A small multi-label image tagger, trained from scratch.
Model: 8.67M parameters, 24-pixel images, arch vit, norm layernorm, activation gelu, moe soft, num experts 16, patch size [4, 4], layers 6, width 192.
Training: soap at rate 0.0028, 14900 steps, batches of 512.
Rows from expert 11 of block 3, named by matrix and row number. Rows with one number belong to one neuron. Each number is 128 + 24 x the weight over the matrix's rms, rounded and kept within 0 to 255. All counts start at 0.
# up: expert up (model.blocks.3.mlp.up, 16x384x192), inputs 0-191
# down: expert down (model.blocks.3.mlp.down, 16x192x384, transposed), outputs 0-191
up.78 [160 144 117 176 114 147 163 164 147  83 115 133 112 142 114 124 128 123 159 154 124 136  82 130 114 108 129 141 206 132 133 113 117 138  94 165 144 139  80 143 140 123 100 133 121  90 199  95 135 156 112 109 117 145 127 120 143  91 135 146 157 114 126 116 141 131 149 138 144 124 155 141  85 116 129 141 179 124 125 126 140 113 129 124 162 134 110 111 116 155 161 146 129 126  88 118 158 107  94  86 136 143 164 112 119 111  85 151 135 111 153 133  95 121 146 110 122 124 146 103 136  96 125 155 158 149 159 123 125 106 141 138 120 122 140 133 121 113 116 127 119 109 150 131 143 108 109 104 137 124 126 130 128 118 206 140 167 132 130 128 130 164 127 129 150 131 163  90 133  82 163  94 118 124 131 116  91 139 127 114 121 167 136 135  75 140 132 169 167 173 141 107]
down.78 [135 128 130 128 132 157 127 132 123 108 126 132 156 106 114 133 146 157 156 115 119 110 101 107 129 115 113  84 133 129 119 144 133 176  84  93 177  99 134 117 135 148 142 120 109 118 172 133 144  96  97 137 101 116 185 130  89 104 104 100 129 139 117 140 122 155 141 140 140 147 126 129  64 110  96  95 182 168 150 127 182 104 165 153  93 130 112  76 136 116 144 134 114 146 158 109 131 132 158 118 117  91 145  98  98 103 134 130 144 143 118  98 102 168 165 111  81 121 128  82 131  89 100 142  78 119 105 125 151 124 104 171 152 129 116 120 160 145 107 140 136  99 119 121 176 117 101 141 145 109  52 103 114 132 149 128 118 129 126 122 122 143 141 118 110 128 118 156 123 132 114 140 141 127 109 147 137 181 116 135 140  98 154 115 142 158 162 134 116 125  89 133]
up.79 [161 128 142 144 155  99 157 108 141  96 130 172 100 126 143 136 126 112 129 161 167  83 116 152 130 121 106 126 158 164 125 126 146 138 141 115 153  71 112 129  94 124  64 137 128 140 136 130 156 108 106  89 157 131 138 111 132 128 165 125  72 163 135 196 119 122 122 132 101  98 115 132  99 146 170 131 103 127 168 157 133 147 177 126 118 113 119 139 126 122 117 151 156 107 122  98 124 111 156 134 109 130 163  84 109 138 138 177  90 156 106 121 140 120  79 126 119  90 138 152 151 138 149 125 156 135 131 196 141 108 139 134 134 134 148 110  83 139 105 109 146 132 110 136 121 131 153 119 107 161 149 130 133 125 115 157 163 127 122  47 132 104 134 130 137 103 123 120 131 112  68 139 106 138 109 147 118 151 130 102 125 126 129 134 101  77 148 125 109 130 120 132]
down.79 [122 124 143  74 156 144 112  90 111 135  94 170 127 119 152  82 110 135 137 103 117 121 129 133 157 134 115 145 137 115 125 119 135 146 112 140 159 133 117 141  87 112 107 126 100 148 175 129 123 135 143  95 115 135 119 130 143 149 148 112 106 111 101  73 147 175 140 140 118 126 140 152 150 144 134 119 124 103 120 106 122 114 164 128 126 139 147 132 140 130 160  94 157 141 116 122 123 123 155 144 142 116 117  88  85 111 132  95 165 134 168 118 144 122 133 103 128 116 141 106 116 133 130 180  75  75 158 115 165 127 152 152 129 103 122 136 138 149 139 143 121 132 142 133  78 173  89 141 130 108 185 138 135 124 126 133 118 134 124  91 123 145  98 126 112 123 130 115  90 119 125 128 119 137 144 150 134 190 122 113 119 131 140 175 136  75 130 109  95 171 134 105]
up.80 [132  65 127 106 123 126 123 120 121 162 151 128 106 191 123 116 120  82 126 147 164 157 150 129 130  96  99 144 109 134 128 122 136  96 121 129 235 102 129 135 106 165 121 128 122 138 121 115 147 100 118 121 152 112  90 134  87 150 125 125 158 125 133 128 127 104 120 106 143 135 130 127  63 147 125 142 157 118 149  98 167 151  95 115 132 112 122 129 182 133 132 131 105 100 163 148 162  98 126 125 128 134 134 103 134 123 147  88 167 114 134 146 104 162 143 136 115  99  91 124 117 138 170 135  63 157 122 154 155 104 140 156 174 124 172 123 128 106 123 152 161 165 146 107 118 142 140 126 183 126 133 128 104 143 134 108 133 147 103 143 144 150  76 108 111 124 121 162 151  67 115 121 161 112 129 137 124 130 166 111 100 143 116 140 143 109  83 120  95 143 142 135]
down.80 [182  93 126 169 136 122 142 134 145 150 137 171 110 150 187 134 153 137 199 124 124 133 120 130  99 110 121 167 138 150 140 179  92 107 118  83  94 137 151 141 145 150 185 103  73 110 133 102  90 167 111 148 127 131  70 122 140  64 125 117 125  99 154 124 137 134 127 131  74 144 138 142 147 114 124 159 145 122 105 121 131 120 127 109 132 107 141 113 127 119 132 130 106 165 133  99 148  54 131  92 131 149 165 139 145 132 128 109 118 122 101 122 104 140 135 146  80 130 150 114  86 165 153 121 149  79 143  92 125 123 111 132  85  73 118 142  96 118 169 132 158 125 105 107 135 150 150  96 151  50 107  94 142 137 112 113 108 127 119 125 152 158 146  56 132 129 102 152 155 154 131 132 108 131 149 125 127 131 111 138  86 128 119 124 171 115 138 122  99 132 111 130]
up.81 [106 162 137 151 127 161  98 132 129 154 136 120 146  84 129 131 167 101 144 131 133 106  94 122 129 132 158 121 105 109 115 135 143 111 120 140 125 131 168 122  88 107 175 137 143 139 135 145 133 147 136 101 111 128 124 135 151 103 119 105 156 120 124 123 114 120 104 130 104 100 181 129  93 127 125 142 123  78 144  99 118 114 112 122 114 170  95 133 148 161 162 105 132 136  86 141 107 105 189 138 136 172 122 100 113 121 111  92 119  93 119 110 163 101  87  98 132 123 107 147 143  95 120  92 176 191 139 103  88 138 129 118  59 100 129 126 154 113 153 156 111 121 125 153 178 158 141 141  93 110 140  62 157 113 100 124 140 104 128 181 135 137 103 123 122 167 101 173 139 137 142 161 154 127 134 155 116 151 160 153 117 126 151 156 135 190 104 146 101 122 126 113]
down.81 [182 116 127 133 133 151 123 131 150 131 121 164 112 135 103 123  95 125 128 135 138 123 107 117 146 151  74 118  97 126  94 110 150 174 122 112 137 136 129 159 155 130 160 132 103 131 171 112 122 155 132 101 129 123 145  95  97 118  99 121  72 136 147 123 135 126 140 115 125 175 167 147 117  97 139 141 133 123 120 143 165 159 158 129  90  95  95 108  86 107 158 144 133 105 121 134 156 120 164 156 123 110 111 138 115 142 133 117 176 158 116 136  87 173 129 114 102 144 122 121 162 151 142 124 108  63 126 136 109 122 125 131 138 133 143 143 114 135 124 163  74 163 143 115 148 109 116 124 127 109 134 133 143 124 137 159  76 120 156 115 100 125 108 153 109 114 165 127 115 162 120 122 106 123 143 114 161 170 133 116  96  84 118 134  73 220 152 118 122 143 128 113]
up.82 [130 179 130 115  91 158 133 136 130 125 155 123 104 111 106 133 105 132 137 111 152 133 109 114 172 121 186 153 152  87 139 124 192  79 135 108 137 132 134 125 128 130 108 125 112 121 120  92 139 129 142 148 153 112 146 142 159 143 127  77 163 124 110 119 100  88 129 110 178 104 133  94 136 130 136 125 148  94 132 169 128 154 136  99 131 133 127 127 129 148 136 109 114 123 130 109  92 159 134 143 141 117 147 131 138 125 144 150  97 118 129 130 161 136 155 128 148 146  86 135 121 121 123 129 146 164 131 143 157 120 136 149 122 132 135 133 143 142 149 139 114 159  94 107 121 154 144 133 177 123 120 131 123 128 141 146 133 133 153  89 113 132 103  50 112 129  77 132 147 115 148 104 122  75 129 117 116 122 145 110 142 112  67 143  64 127 123 183 144 129  67 125]
down.82 [140  74 133 146 153 129 123 125 127 101 172 137 124 158 105  97 118 116 122 121  94 158 109  90 100 124 144 133 111 115 134 147  96 156 114 151  94 107 108 113  97 135 118 145 138 183 152  79 127 103 152  77 109 120 106 157 161 156 102 115 144 126 121 127  98 130 139  88 122 124 165 160 133 158 117  68 124 154 170 162  94 105  73 151 112 105 144 141 100 123 152 142 141 129 133 105 127 126  96 108 115 137 116 106 159 129 111 166 133 134  97 138 133 142 155 120 104 109 167 165 133 106 129 134  92 139 132 134 124 120 173 124 157 133 110 163 128 135 110 143 108 137 128 159 125  98 142 119 118  99 136 123 109 111 115 103 156 141 124 102 133  94 180 134 114 134 119  88 130 144 163 132 115 116 138 116 133  72 138 125 136 129 166 133 110 102 131  83 133 111 131 129]
up.83 [136 135 124 118 134 130 117 101 157 116 126 144 155 113 160 143 125 123 129 141 122 120 132 126 116 153 130 151 132 109 129 122 158 137 169 159  81 125 128 139 103 120 115 144 148 131 153 128 128 149 121 118 111  86 130 111 101 156 128 126 128 131 114 142 113 132 134 118 127 115 137 115  77 131 127 137 151 117 129  97 126 153 131 128 145 138 124 117 133 133 148  98 131 125 138  98 120 145 142 117 126 156 145 139 117 118 156 145 128 123 145 105 115 118 119 143 125 146 136 110 128 128 132 148 133 110 131 129 120 118 108 103 137 119 133 142  70 148 167 101 124 114 127 129 119 114 135 115 117 123 141 121 137 125 136 110 117 128 130 120 100 191 139 137 122 127 133 142 128 136 118 128 103 108 139 132  97 132 132 129 160 129 133 136  86 106 120 145 176 135 131 130]
down.83 [127 138 121 121 133 126 100 115 113 135 111 116 125 123 173  93 121  91 132 136 127  96 132 123 123 151 115 134 112 119 112 134 129  85 141 136 123 144 104 125 134 147 154 129 118 133  76 140 114 104 137 118 109 114 146 131 100 108 156 120 142 132 120 124 131 114 135 134 157 151 143 120 127 116 123 150 133 149 134 153 124 146 128  97 129 129 122  87 131 117 119  94 142 122 123 114 120  95 183 144 153 131 132 157 157 116 126 150 135 142 154 124 150 170 129 125 159 149 128 112 128 121 139 152 155 125 147 136 132 131 135 108 110 139 126 147 136 140  99 127  98 126 136 158 106 123 126 135 109  99 129 132 136 139 133 120 139 121 109 113 128 120 172 135 113 135 117 125 117 110 124 129 127 128 124 123 122 138 129 114 105 121 140 158 150 168 113 122 133 134 117 125]
up.84 [140  77 115 120 129 113 157 124 129 127 134 132 114 166 108 170 105 135 175 158 143 127 112 127 162 145  98 139 140 111  94 140 126 127 132 106 118 122 170 167 112 135  99 134 137 132 113 130 130  94 146  92 130 141 101  83 129 136 137 144  69 159 118 134 115 106 100 103 173 163 121 112  45 133 141 140 142 136 157 168 162 146 176 114 168 123 107 133 102 143 106 144 112 135 130 110 134 148 164 129 125 129 190 123 122 129 130  79 127 129 116 134 102 109  85 127 105 121 136 126 137 128 146 119 134 124 116 141 107 134 143 129 178 126 146 123 128 158 143 117 104 159 123 134 132 165 161 154  77  89 125  89 111 128 110 130  77 143 137 188 126 118 132 140 158 121 134 118  62 125 150 107 110 133 105 118 134 126 158 136 109 136 151 114 130 142 151 147 102 145 118 110]
down.84 [134 119 124  53 187 146 138 136 131 128 141 149 123 126 136 130 127 124 107 133 122  94 161 131 121 100 140 109 122 170 154 124 153 122 147 129 136 114 108 137 166 148 134 127 121 169 174 152 125 132 161 117 135 153 142 134 123 112 128 123 107 115 133  91 181 132  67 122 103 131 111 171 144 152 110 111 133 138 114 124  75  89 147 152 126 125 143 146 115 142 109 140 122  94  90 122 128 109 163 148 150 128 150 115 111 126 114 123 149 119 107 140 137 142 131 111  97 110 127  99 130 113 116 154 141 110 136 152 136  91 114 128 115 108  73 130 122 136 110 161 130 125 140 145 148 131 103 165 147 152 146 140 117 133 127 135  99 131  98 100 129 116 148 121  96 114 124 103 117 146 105 167 119  92 125 137 140 130 125 117 111 135 128 109 190 124 120 131 111 183 128 103]
up.85 [117  89 140 129 181 153 140 118 166 130 130 135 101 136 132 111 127 142 189 155 141 148 106 133 127 117 107  79 166 103 183 125 197 145 150 123 103 134 130 122 130 115 197 113 129 123 126  77 106 137 144 102 114  72 122 121 110 127 116 133  96 106 130 122 147 121 129 164 117 118 112 143  97 118 176 116 146 136 121 133 148 137 147 127 159 154 116 103 130 160 119  90 119  83 140 109 125 134 129 163 123 127 157 139 151 129 160  93 110 151 126 112 113  88 148 138 118 136 139 157 131 196 117 156 146  98 113 108 132 148 135 159 127 125 104 125 173 115 136 132 119 133 106 152 122  86 157  92 115 126 138 156 129 163 117 123 115 120 133 134 138 110 162 143 136 113 161  92  95 134 154  81  97 149 149  77 141 122 101 160  90 125 101 139 114 156 149 158 114 139 162 145]
down.85 [122  98 116 127 156 120 119 142  96  97 111 108 112 145 104 171 131 109 170 124 116 127  70 146 157 115 113 136  76 117 164 116 152 159 141  71 196  79 141 141 153 138 140 138 132 129 115  97 110 113 126 136 119 118 133 128 155 124 124 142 141 151 181 125 120 107 114 122  86 142 120 150  98 110 149 161 144 122 152 125 123 109 183 158 147 145 140 123 128 117 127 105 127 133 124 139 125 146 118  99 116 122 103 131  83 144 134 142 143 133 147 138 109 130 150 130 116 130 108 159 147 116 100 106 127 129 108 116 138 138  95 165 181 102 125 128 164 115 133  87 146 135 147 144  50 115 102 152  96 135 113 121 103 133 141 103  79 111 147  50  90 148 113  86 112 117 128 100 130 155  78 161 108 174 128 158 117 163 132 126 161 122 140 146 134 108 102 140 168 140 127  94]
up.86 [118 128 109 133  89 147 138 134 106 129 127 102 168 149 164 184 119 136 123 119  99 123 164 103 133 119  93 119 112 137  95 128 130 112 115 107 113 106 136 110 159 144 151 114 106  96 130 116 139 137 141 147 178 114 117 148 154 131 155 105 107 127 126  82  95 174 151 167 141 135 166  97  97 133 188 124 134  85  97  88 135 127 120 130 138 142 131 129 119 153 158 132  94 133 128 123 102 134 162 141 150 149 148 144 137 151 106  96 130 113 145 129 109 150 115 153 136 156 111  74 139 148 112 132 130 104 167  63  87 131 194 117 195 142 145 124 148 118  99 113 124 129 118 118 117 155 128 166 150 128 136 117 130 168  85 112 132 127 126 135 103 131 173 140  99 128 140 142 151 133 150 139 114 101 149 146 133 104 134 124 156  89 113 146  68 126 143 118 122 116 111 117]
down.86 [123 116 148  95  92 142 109 126 127 114 131 156 110 178 136 111  63  97 177  98 111 137 118 150 174 114 149 164 123 136  93 157 121 132 146 133 169 103 181 130 130  88 138 107 109 141  84 112 113 174 116 126 133 139 163 151 149 150  86 112 128 115 196 127 169  94 162  99 121 144 149 111 117 117  72 127 115 167 155 126 154 106 141  82 142 117 117 120 150 118 113 106 133 133 101 133  90 131 145 164 127 106 132 155 134 113 127 106 146 140 114 135  93 143 101 156  98 127 131 111 144  89 146 100  68 136  99 101 136 139 125 138 125 144 153 163 129 108 122 107 134 145  81 158 134 113  74 120 146 138 160  96 133 118 103 129 118 112 131 121 127 164 109 166 129 179 138 128 134 144 121 137 115 187 132  81  99 203 108 163 137 102 109  97  67 114  94 103 159 145 119 113]
up.87 [109 134 136 112 134 127  75 138 119 152 151 109 132 140 122 139 157 120 122 104  93 178 132 122 130 146 114 103 140 109 120 148 119  96 137 143 156 121 138  95  86 119 110 135 137  88 149 141 101  96 110  97 151 129 110  89 108 130 150 118 136 112 121 118 172  94 141  99 219 145 134 105 134 150 123 122 164 112 149 124 136 146  99 134 117 159 126 128 119 140 151 118 138 128 118 130 122 128 161 141 166 108 132 128 124 134 135 166  79 135 102 139 132 100 165 147 128 128 118 137 129 108 125 102 102 118 146 160 142 169 122 122 115 121 122 126 143 125 152 115 127 164 133  61 180 118 135 123 139 153 182 159 142  87 160 114 138  96 123 153  84 168 141 145  47 133 100 125 133 105 125 128 118 123 116 112 153 116 141 155 112 134 146 119  68 114 117 165 151 154  85 117]
down.87 [ 99  71 114 137 125 103  91  72 177  73 149 121  99 126 139 142 125 121 156 101 147  98  89 139 102 127 187 123 131 157 139 123 128 116 128 156 107 130 116 101 136 130 113 159 160 131 105  70 120 160 128  95 125 149 130 137 114 152 112 112 161 137 132 126  60 123 153 109 163 130 122 132 155 114 109  99 176 112 126 138  83  84 135 118  88 122 114 126  83 144 183  59  97 132 116  84 107 110  74 138 115 137 125 155  95 156 114  77 175 111 103 134 104  88 100 141 117  96 142 172 120 136 151 126 103 121 136 105 139 120 136 139 126 134 117  95  97 133 121 129 111 128 125 133 129 108  98 114 104 135 106 130  81 100 128  83 109 183 125 113 145 129 132 133 113 151 154 149 115 141 144 136  91 130 137 149 206 132 185 131 109 110 147 124  72  67 153 129 138 134 132 134]
up.88 [109 155 146 142 110 116 129 129 183 128 117 107 136 124 101 134 105 102 191 126 129  99  96 150  84 130 118 127 160  94 128 104 146 120 128 152 156 117 131 150 124  84  92  98 128  68 156 171 151 132 141 126 123 136 130 130 162  98  98 140 102 125 107 120 134 126 120 121 145 128 149 128  63 133 146 126 202 124 135 127 139 149 135 169 128 132 106 126 146 139 135 161 157 111 109 155 126 146 171 130 175 135 101 113  79 150 100 110 128 125 125 135 153 124 128 147 136 144 121  95 152 178 135 102 141 149 117 160 134 114 138 118 135 131 144 118 104 120 104 121 115 112 103  94 137  79 119 117 185 115 144 154 125 185 134 123  75 132 121 107 133 107  98 121 124 123 140 113 138 117 132 122 116 115 144 175 137 150 148 113 134 131 112 159  82 129 102 141 168 134  80 149]
down.88 [134 129  91  85 124 137 114 114 123 142 127 176  79 113  99 123 142 115 137 137 122 123  72 132 131 142 134 125 126 143 144 123 152 121 165  76 146 128 128 121 138 170 132 160 143 112 116 155 126 128 111 195 117 137 135 130  88 178 130 131  81 132 104 152 165 142 122 113 131 176 125 101  67 145 129 136 155 120 132 149 143 140 139  89 117 153  91 145 150 119 134 142 121 100 150 128 119 145 141 103 121  96 153 105 150 113 107 115 110 125 122 118 185 102 144  94 151 118  92  89 193 155 112 142 110 138 122 128 125 125 122 116 100 128  93 122 148 126  75 138 106 150 139 131 135 101 119 141 103 126 119 111 127 155 140 172 127 127 114 146 136 122 130 119 127 134 127 113 127 163 121 156 127 126  91 126 131 153 115 146 138 121 120 102  83 171 111 124 132 166 103 159]
up.89 [114 136 127 162 104  93 213 134  75 151  67 124 118  68 137 197 143 133 116 129  42 123  72 131 175 135 146 161 115 102 122 109 123 165 123 112  97 120 151 130 113 142 133 131 137  85  65 127 141 151 163 119 129 137 113 125 155 125  95 107 134 139 115 113 174 156 109 129 134  91 121 170 139 127 127 133 183 167 179 133 128 139  66 127 154 151 182 135 114 142  58  96 116 119 109 118 115  83 147 115 152 155 110 157 150 111  99 142 115 110  95 146 178 150 143  98 136 119 126 120 123 154 107 125  89 175 146  99 142 129 114 145 123  90 123 147 107 129 132 100 120 117 114 123 142 138 182 127 132 134 140 126 113 138 147 144  93 143 132 107 157 107 149 126 120 125 141 109 127 142 104 136  92 141  55  95 132 104  79 125 124 114 115 164 150 171 148 145 109 149 113 100]
down.89 [189 132 119 108 150 157 121 111 106 111 109 103  79  90 106 128 116  81  91 129 101 124 147 151  77 117 141  90 127 161 141 140 167 122 175  75 172 122 107 119 144 117 105 127 144 130 120 153 141 126  88 101 191 129 155 133 100 114 117 145 137 144 126 128 149 125 137 115 112 137 111 151 128 121 110 163 157 104 165  92 124 151 148 114 136 131 130 101 120 114  93 133 136 155 122 151 112 114 153 146 115 186 111 110 102 116 169 158 137 124  86  98 112 171 100 124 117 142 150  79 145 119  93 126 106 170 146 133 100 171 143 134 176 119  97 127 114 141 128 156 137 129 124 111  86 139 216 103  42 124 143 128 102 134 113 106 108 135 128 129  88 109 114 130 132 175 138 108 111 129 150 127 135 121 143 114 154 228  99  83 141 141 152 110 141 109 134 106 129 172 150 117]
up.90 [129 106 125 112 135 137 149 137  95 180  95 149 153 115 128 101 132 127  92 143 100 139 123 143 145 113 120 151 145 132 141 106 160 108 131 139 147 110 135 149 147 130 105 135 135 128 124 140 118  89 136  68 113 117 128 123 105 193 121 111  90 137  94 140 129 150 142 123 129 125 145 103  76 108 123 122 129 132 127  64 135 155 135 126 140 132 154  83 123 110 118 159 128 123 123 149 132 136 129 125 102 172 117 144 127 130 144 141 125 129 126 144 150 106  78 161 121 106 160 107 157 149 110 126 127 143 139 122 126 120 119 117 162 100 173 149 138 148 174 124 164 124 105  96 167 105 159 139 151 100 115 125 118 144 137 154 157 125 128  83 113 152 147 114 118 107 136 147 104 158 186  74 106 111 153 107 148 139 109 128 138 121 124 107 117 129 167 129 170 126 139 160]
down.90 [162  99 127 131 150 148 114 125 155 140 114 115  66 116 157 143 131 136 139 157  90 140 130 125 101 118  82  99  86 136 110 128 113 118 196 143 125 137 142 131 147 147 105 137 113 127  96 156 131 104 118 150 132 138 156 130 127 119 157 106 130 129 134 146 137 101 157 121 112 126 120 123 110 140  99 138 154 141  95 135 131 134 163 109 156 109 113  93 130 101  96 112  84 117 121 128 112 101 203 149 154 110 120 153 128 115 186 127 135 108 141 142 137 114 115 109 137  89 132  92 142 130 141 145 114 122 126 140 129 113 123 127  76 127 145 144 134 143 139 118 145 136 166 137 128 136 135 152 132  74 104 123 169 155 118 129 114 125 123 129 122  79 118 117 123 112 136 151 115  96 120 141 138  90 114 109 162 185 130 145 145 164 145  92 146 174 121 135 111 161 116 113]
up.91 [147 118 133 134 140  93 153 161 112 118 103 132 109  53 146 136 137 117 127 155  85 140 125 110 167 118 107 129 212 125 139 117 144  92 115 116  67 142 139 134 105 132 118 159 144 119 192 138 138 122 123 109 112 133 151 112 145 121 131  82 165 146  94 161 108 130 105 130  96 101 114 143 114 164 150  97  95 105 121 134 156 118 103 112 145 172  88 124 149  93 133 130 118  93 126 114 120 109 119 132 146 130 128 139 135 146 156 163 139 134 129 171 136 160 141  67  89 121 124 127 142 168 146 129 130 164 125 198 132 151 111 109 139 139 123 127 124 112 157  76 140 125 113  89 163 126 157 142  96 185 131 165 132 141 109 121 116 123 118 145 140 126 138  77 124 143 174 126 135 133 133 120 116 120 112  89 142 121 123 154 106  98 140 109 115  91 122 115 130 171 139 140]
down.91 [117 130 175 147 107 141 112 118  81 119 142 132 111 117 123  69 137 126 124  93 145 115 130 100  98 116 122 142 105 127 139 103 112 139 125 111 126 138 138 157 152 135 170  85 146 133 145 169  96 152 125  71 157 117 143 147  90 107 126 121 183 130 127 155 139 117 152 127 135 139 124 136 103 131 133 147 136 138 152  97 136 123 166 111  88 140 131 123 136 177 126 132 102 132 122 132 159 143 158 155 116 149 135 117 103 143  83 117 183  97 140 109 149 133 152 151 112 114 130 105 122  95  97  88 100 159  87 136  80 117  86 166 127 173 122 185 127 117 109 133 122 144 107 203 101 130 176 110 113 142 132 121 118 153  98 127 122 100 121 109 122 136 126 146 123 150 106 140 129  85 138 200 128  78 177 125 138 229  96 124 124 115 124 136  93 155 133 126 169 146 109 137]
up.92 [142 112 114  98 152  99 122 147 128 114 106 128 125 119 121 157 118 119 115 120 144 127  55 108 134  98 139 138  92 129 150 108 157 151 151 159 172 137  93 133  84 134 112 121 149  58 120 131 156 136 154 129 116 135 112 148 158 103 118  96 143 147 179 112 141 105 109  97 137 115 169 145 130 126 137 131 115 122 108 147 129 154  84  99 116  90 154 111 104 137 147 118 130 205  87 119 128 176 164 131 103 142 157 149 120 124 141  86  92 115 129  81  76 136 104 144 103 128 118 126 112 135  98  56  90  94 155 184 115 122 118 143 101  98 145 136 103 108 152 135 126 156 187 123 138 157 142 115  81 135 120 125 128  85 120 137 139 145 160 109 111 122  99 164 124 164 108 126 153 109 109 160 151 123 128 136 151 106 156 164 141 105 146 107  63 182 124 147 167 134 125 101]
down.92 [139  96 135 148 130 141 112 181  88 129  95 137 127 151 144 129 116 134 158 136 165  88 111 117 135 146 110  86 126 170 132 148 129 114  93 110 113 142 108 145 117 133 153 114 131 166 136 145 124 114 130 100 163 138 149 149  35 111 127 104  96 118 128 169  76 127 132  95 130 175  99 155 143 115 129 108 112 142 150 160 136 101  56 172 133  84 108 130 133 164 150 130 109 150 117 174  70 115 155 129 101 108 170 120 125 112  92 141 170 108 118 140 118 128  84 124  94 125 103 106 106 169 116 114 124 133 127 121 127 107 118 142 128  99 158 142 115 191 191  92  92 130 154 102  86 127 113  97 159 129 129 125 134 147 144 134 160 114 154 113 118 133 118 128 140 149 138 123 143 169 141 117 124  85 129 112 135  75 123  95 147 145 124 162 139 121 131 121 141  79 122 111]
up.93 [138 169 138 127 118  99 110 126 133 162  84 114 117 138 180 134 184 105  86 147 133 126 123 112 187  84 125 125 141 104 123 119 153  93 130 133 113 108 186 122  96 161  91 121 147  72 144  77 169 136 117 135 130 131 161 149 111 130 123 124  80 129 112 160 144 146 121  65  95 167  98 109 135 133 144 123 135 105 105 154 139  77 146 122 109 110 116 100 147 153 123 124 123 110 104 142 133 133  93 171  84 115 152  91 164 137  85 140 151 145 130 144 107 153 139 153 127 129 136 160 118 132 147 160 111  83 109 139 157 113 112 104 129  93 166 137 130 108 113 166 133 117 130 176 180 155 146  89 160 142 132 140 136 141 125 121  63 112 116 141 120  97 106 147 128  76 158 111 136 121 122 130 101  81 204 144  36 101 106 122 189 171 130 200 153  75 191 220 159 113 138  89]
down.93 [173 139 108 125 116 151 143 117  93 152 105 140 133 167 108 142 130 126 114 100 137 125 135 118  84 109 128 123 110 137 151 127 121 109 118 141 154 158  97  85 143 144 134 129  94 139 165 115  79 129 128 133 146 117  99  80 120 139 123 195  97 114 146  81 149 128 135 103 116 183 131 210  91 112 135 163 156 162 128 115 141 145 128 152 133 130 157  91 142 151 100 120  99 127 136 153 101 119 192 134 149  96 121 161 129 173 119 101 164  97 137 127 108 134 132  91 131 145 109 176  90 181 118 104  80 135 103 125 145  93 118 111 124 173  95 141 133 118 164 124 132 117 127 116 162 130 130 140 118 100 139 118 139 135 107 112 137 107  86 153 159 127 126 166 100 100 122 115 149 109 119 136 142 134 134 197 133 155 146 119  88 187 114 144 123 102 140  94 143 131 104 138]
up.94 [148 140 148 171 145 151 134 138 204 130 123 125 117  91 149 127 119 122 133 139 133 153 121 138 155 126 150 151 112 132 140 131 145 107 104 111  76 171 164 116 124 146 145 121 124 153 129 146 147 119 108  94 130 129 121 120 142  98 135 110 111 126 128 129 132 124 133 124 162 129 106 149  94 133 175 183 127 127 121 122 141 148  98 133 122 143 117 103 133 142 113 102 122 108  95 109 121 132 179 116 119 107 141 160 131 140 147  98 130 105 110  94 116 132 124 137 147 132 118 105 132 114 118 138 183 104 122  81 128 115 116 109 134  87 113 130 155 124 125 141 129 119 118 137  94 130 117  93  98 140 137 129 116 130 148 153 163 127 134 129 149 202 130 124 139 121 137 143 112 145 122 106 122 127 118 122 106 147 136 144 114 150 133 139 125 121 131 145 149 132 138 123]
down.94 [140 113 127  89 116 124 107 125 123 118  99 129 126 109 135 145 108 116 151 129 134 155 141 125 138 114 113  89 104 114 131 121 103 113 120 118 127 104 118 115 157 122 134 128 103 113 162 147 118 115 143 121 135 103 112 137 125  85 128 122 130 149  78 127 127 142 154 140 111 141 127 134 132 125 132 118 130 117 118 117 141 131 137 120 121 158 100 143 117  92 144 119 120 105 104 114  99 118 162 122 141 150 136 113 133 133 137 124 112 120 142 132 136 167 139  98 122  94 119 123 154 153 136 152 128 138 120 141 145 106 112 160 142 103 113 180 101 126 132 137 121 147 148 127 129 182 151 125 112 118 125 127 150 139 143 144 151 123 128 110 108 126 110 143  98 140 123 147 130 135 114 128 146 107 145 148 130 171 120 124 108 129 137 115 132 159 133 138  88 136 134 141]
up.95 [126 123 131 169 150 159 136 129  94 178 114  81 169  76 126 117  95 120 115 104 127 104 142 118 135 122 150 124 124 111 151 174 107 113 113 130 162 157 131 105 169 135 147 114 166 148 142 162 133 180 115 178 141 130  89 103 131 135  88 157  86 142 103 156  83 140 115 136 146 178 109 111 131 105 104 162 106 116 120  98 150  67 104 144 127 121 121 116 102 120 133 146 143 126 134 106 144 145 172 110 141 104 170 126 111 154 126 128 154 130 119 122  68 106 119 149 152 145 110 124 138  82 121 147 130 111 129 122 130 142 110 107 168 111 107 143 113 134 159 109 114 127 116 135 119 142 126 104  97 106 128 161 126 108 150 129  66 132 149 112 117 200  90 116 161 134 128 144  82 145 159 175 163 136  58 111  90 171 122 118 142 103 130  89 120 161 144 123 126  77 139 130]
down.95 [140 123 122 149 111 156 221 126 167 117 148 182 128 134 120  99 107  80 124 133 124  59  73 170 161 144 150 157 128 162 136 165 159 141 104 148  69 101 125 123 171  95 125 160 132 143 132  92 149  74 101 185 133 124 114 122 182 120 120 144 123 105  65 168 159 154  93  92 146 116 101 165 145 134 184 165 136 155 127 135 148 136  78 103  99 134 100  92 123 100 134  86 114  84 114 195 119 149 144 152 148 132 137 143 133  99  93 103  89  76 148 135 147  72 110 122 132  92 126 112 122 187 148  95  75 123 121  77 119 169 116 142 100 147 139  71 146 135  78 104 103 109  84 118  88 127 183 149 123 107 113 102 125 106 118 119 110 163 119 148 154 184 104 104 153 153 114 112 134 112 152 124 119 125 170 160 138 180 153 131 124 142  79 129 147 175 104 100 126 125 106 122]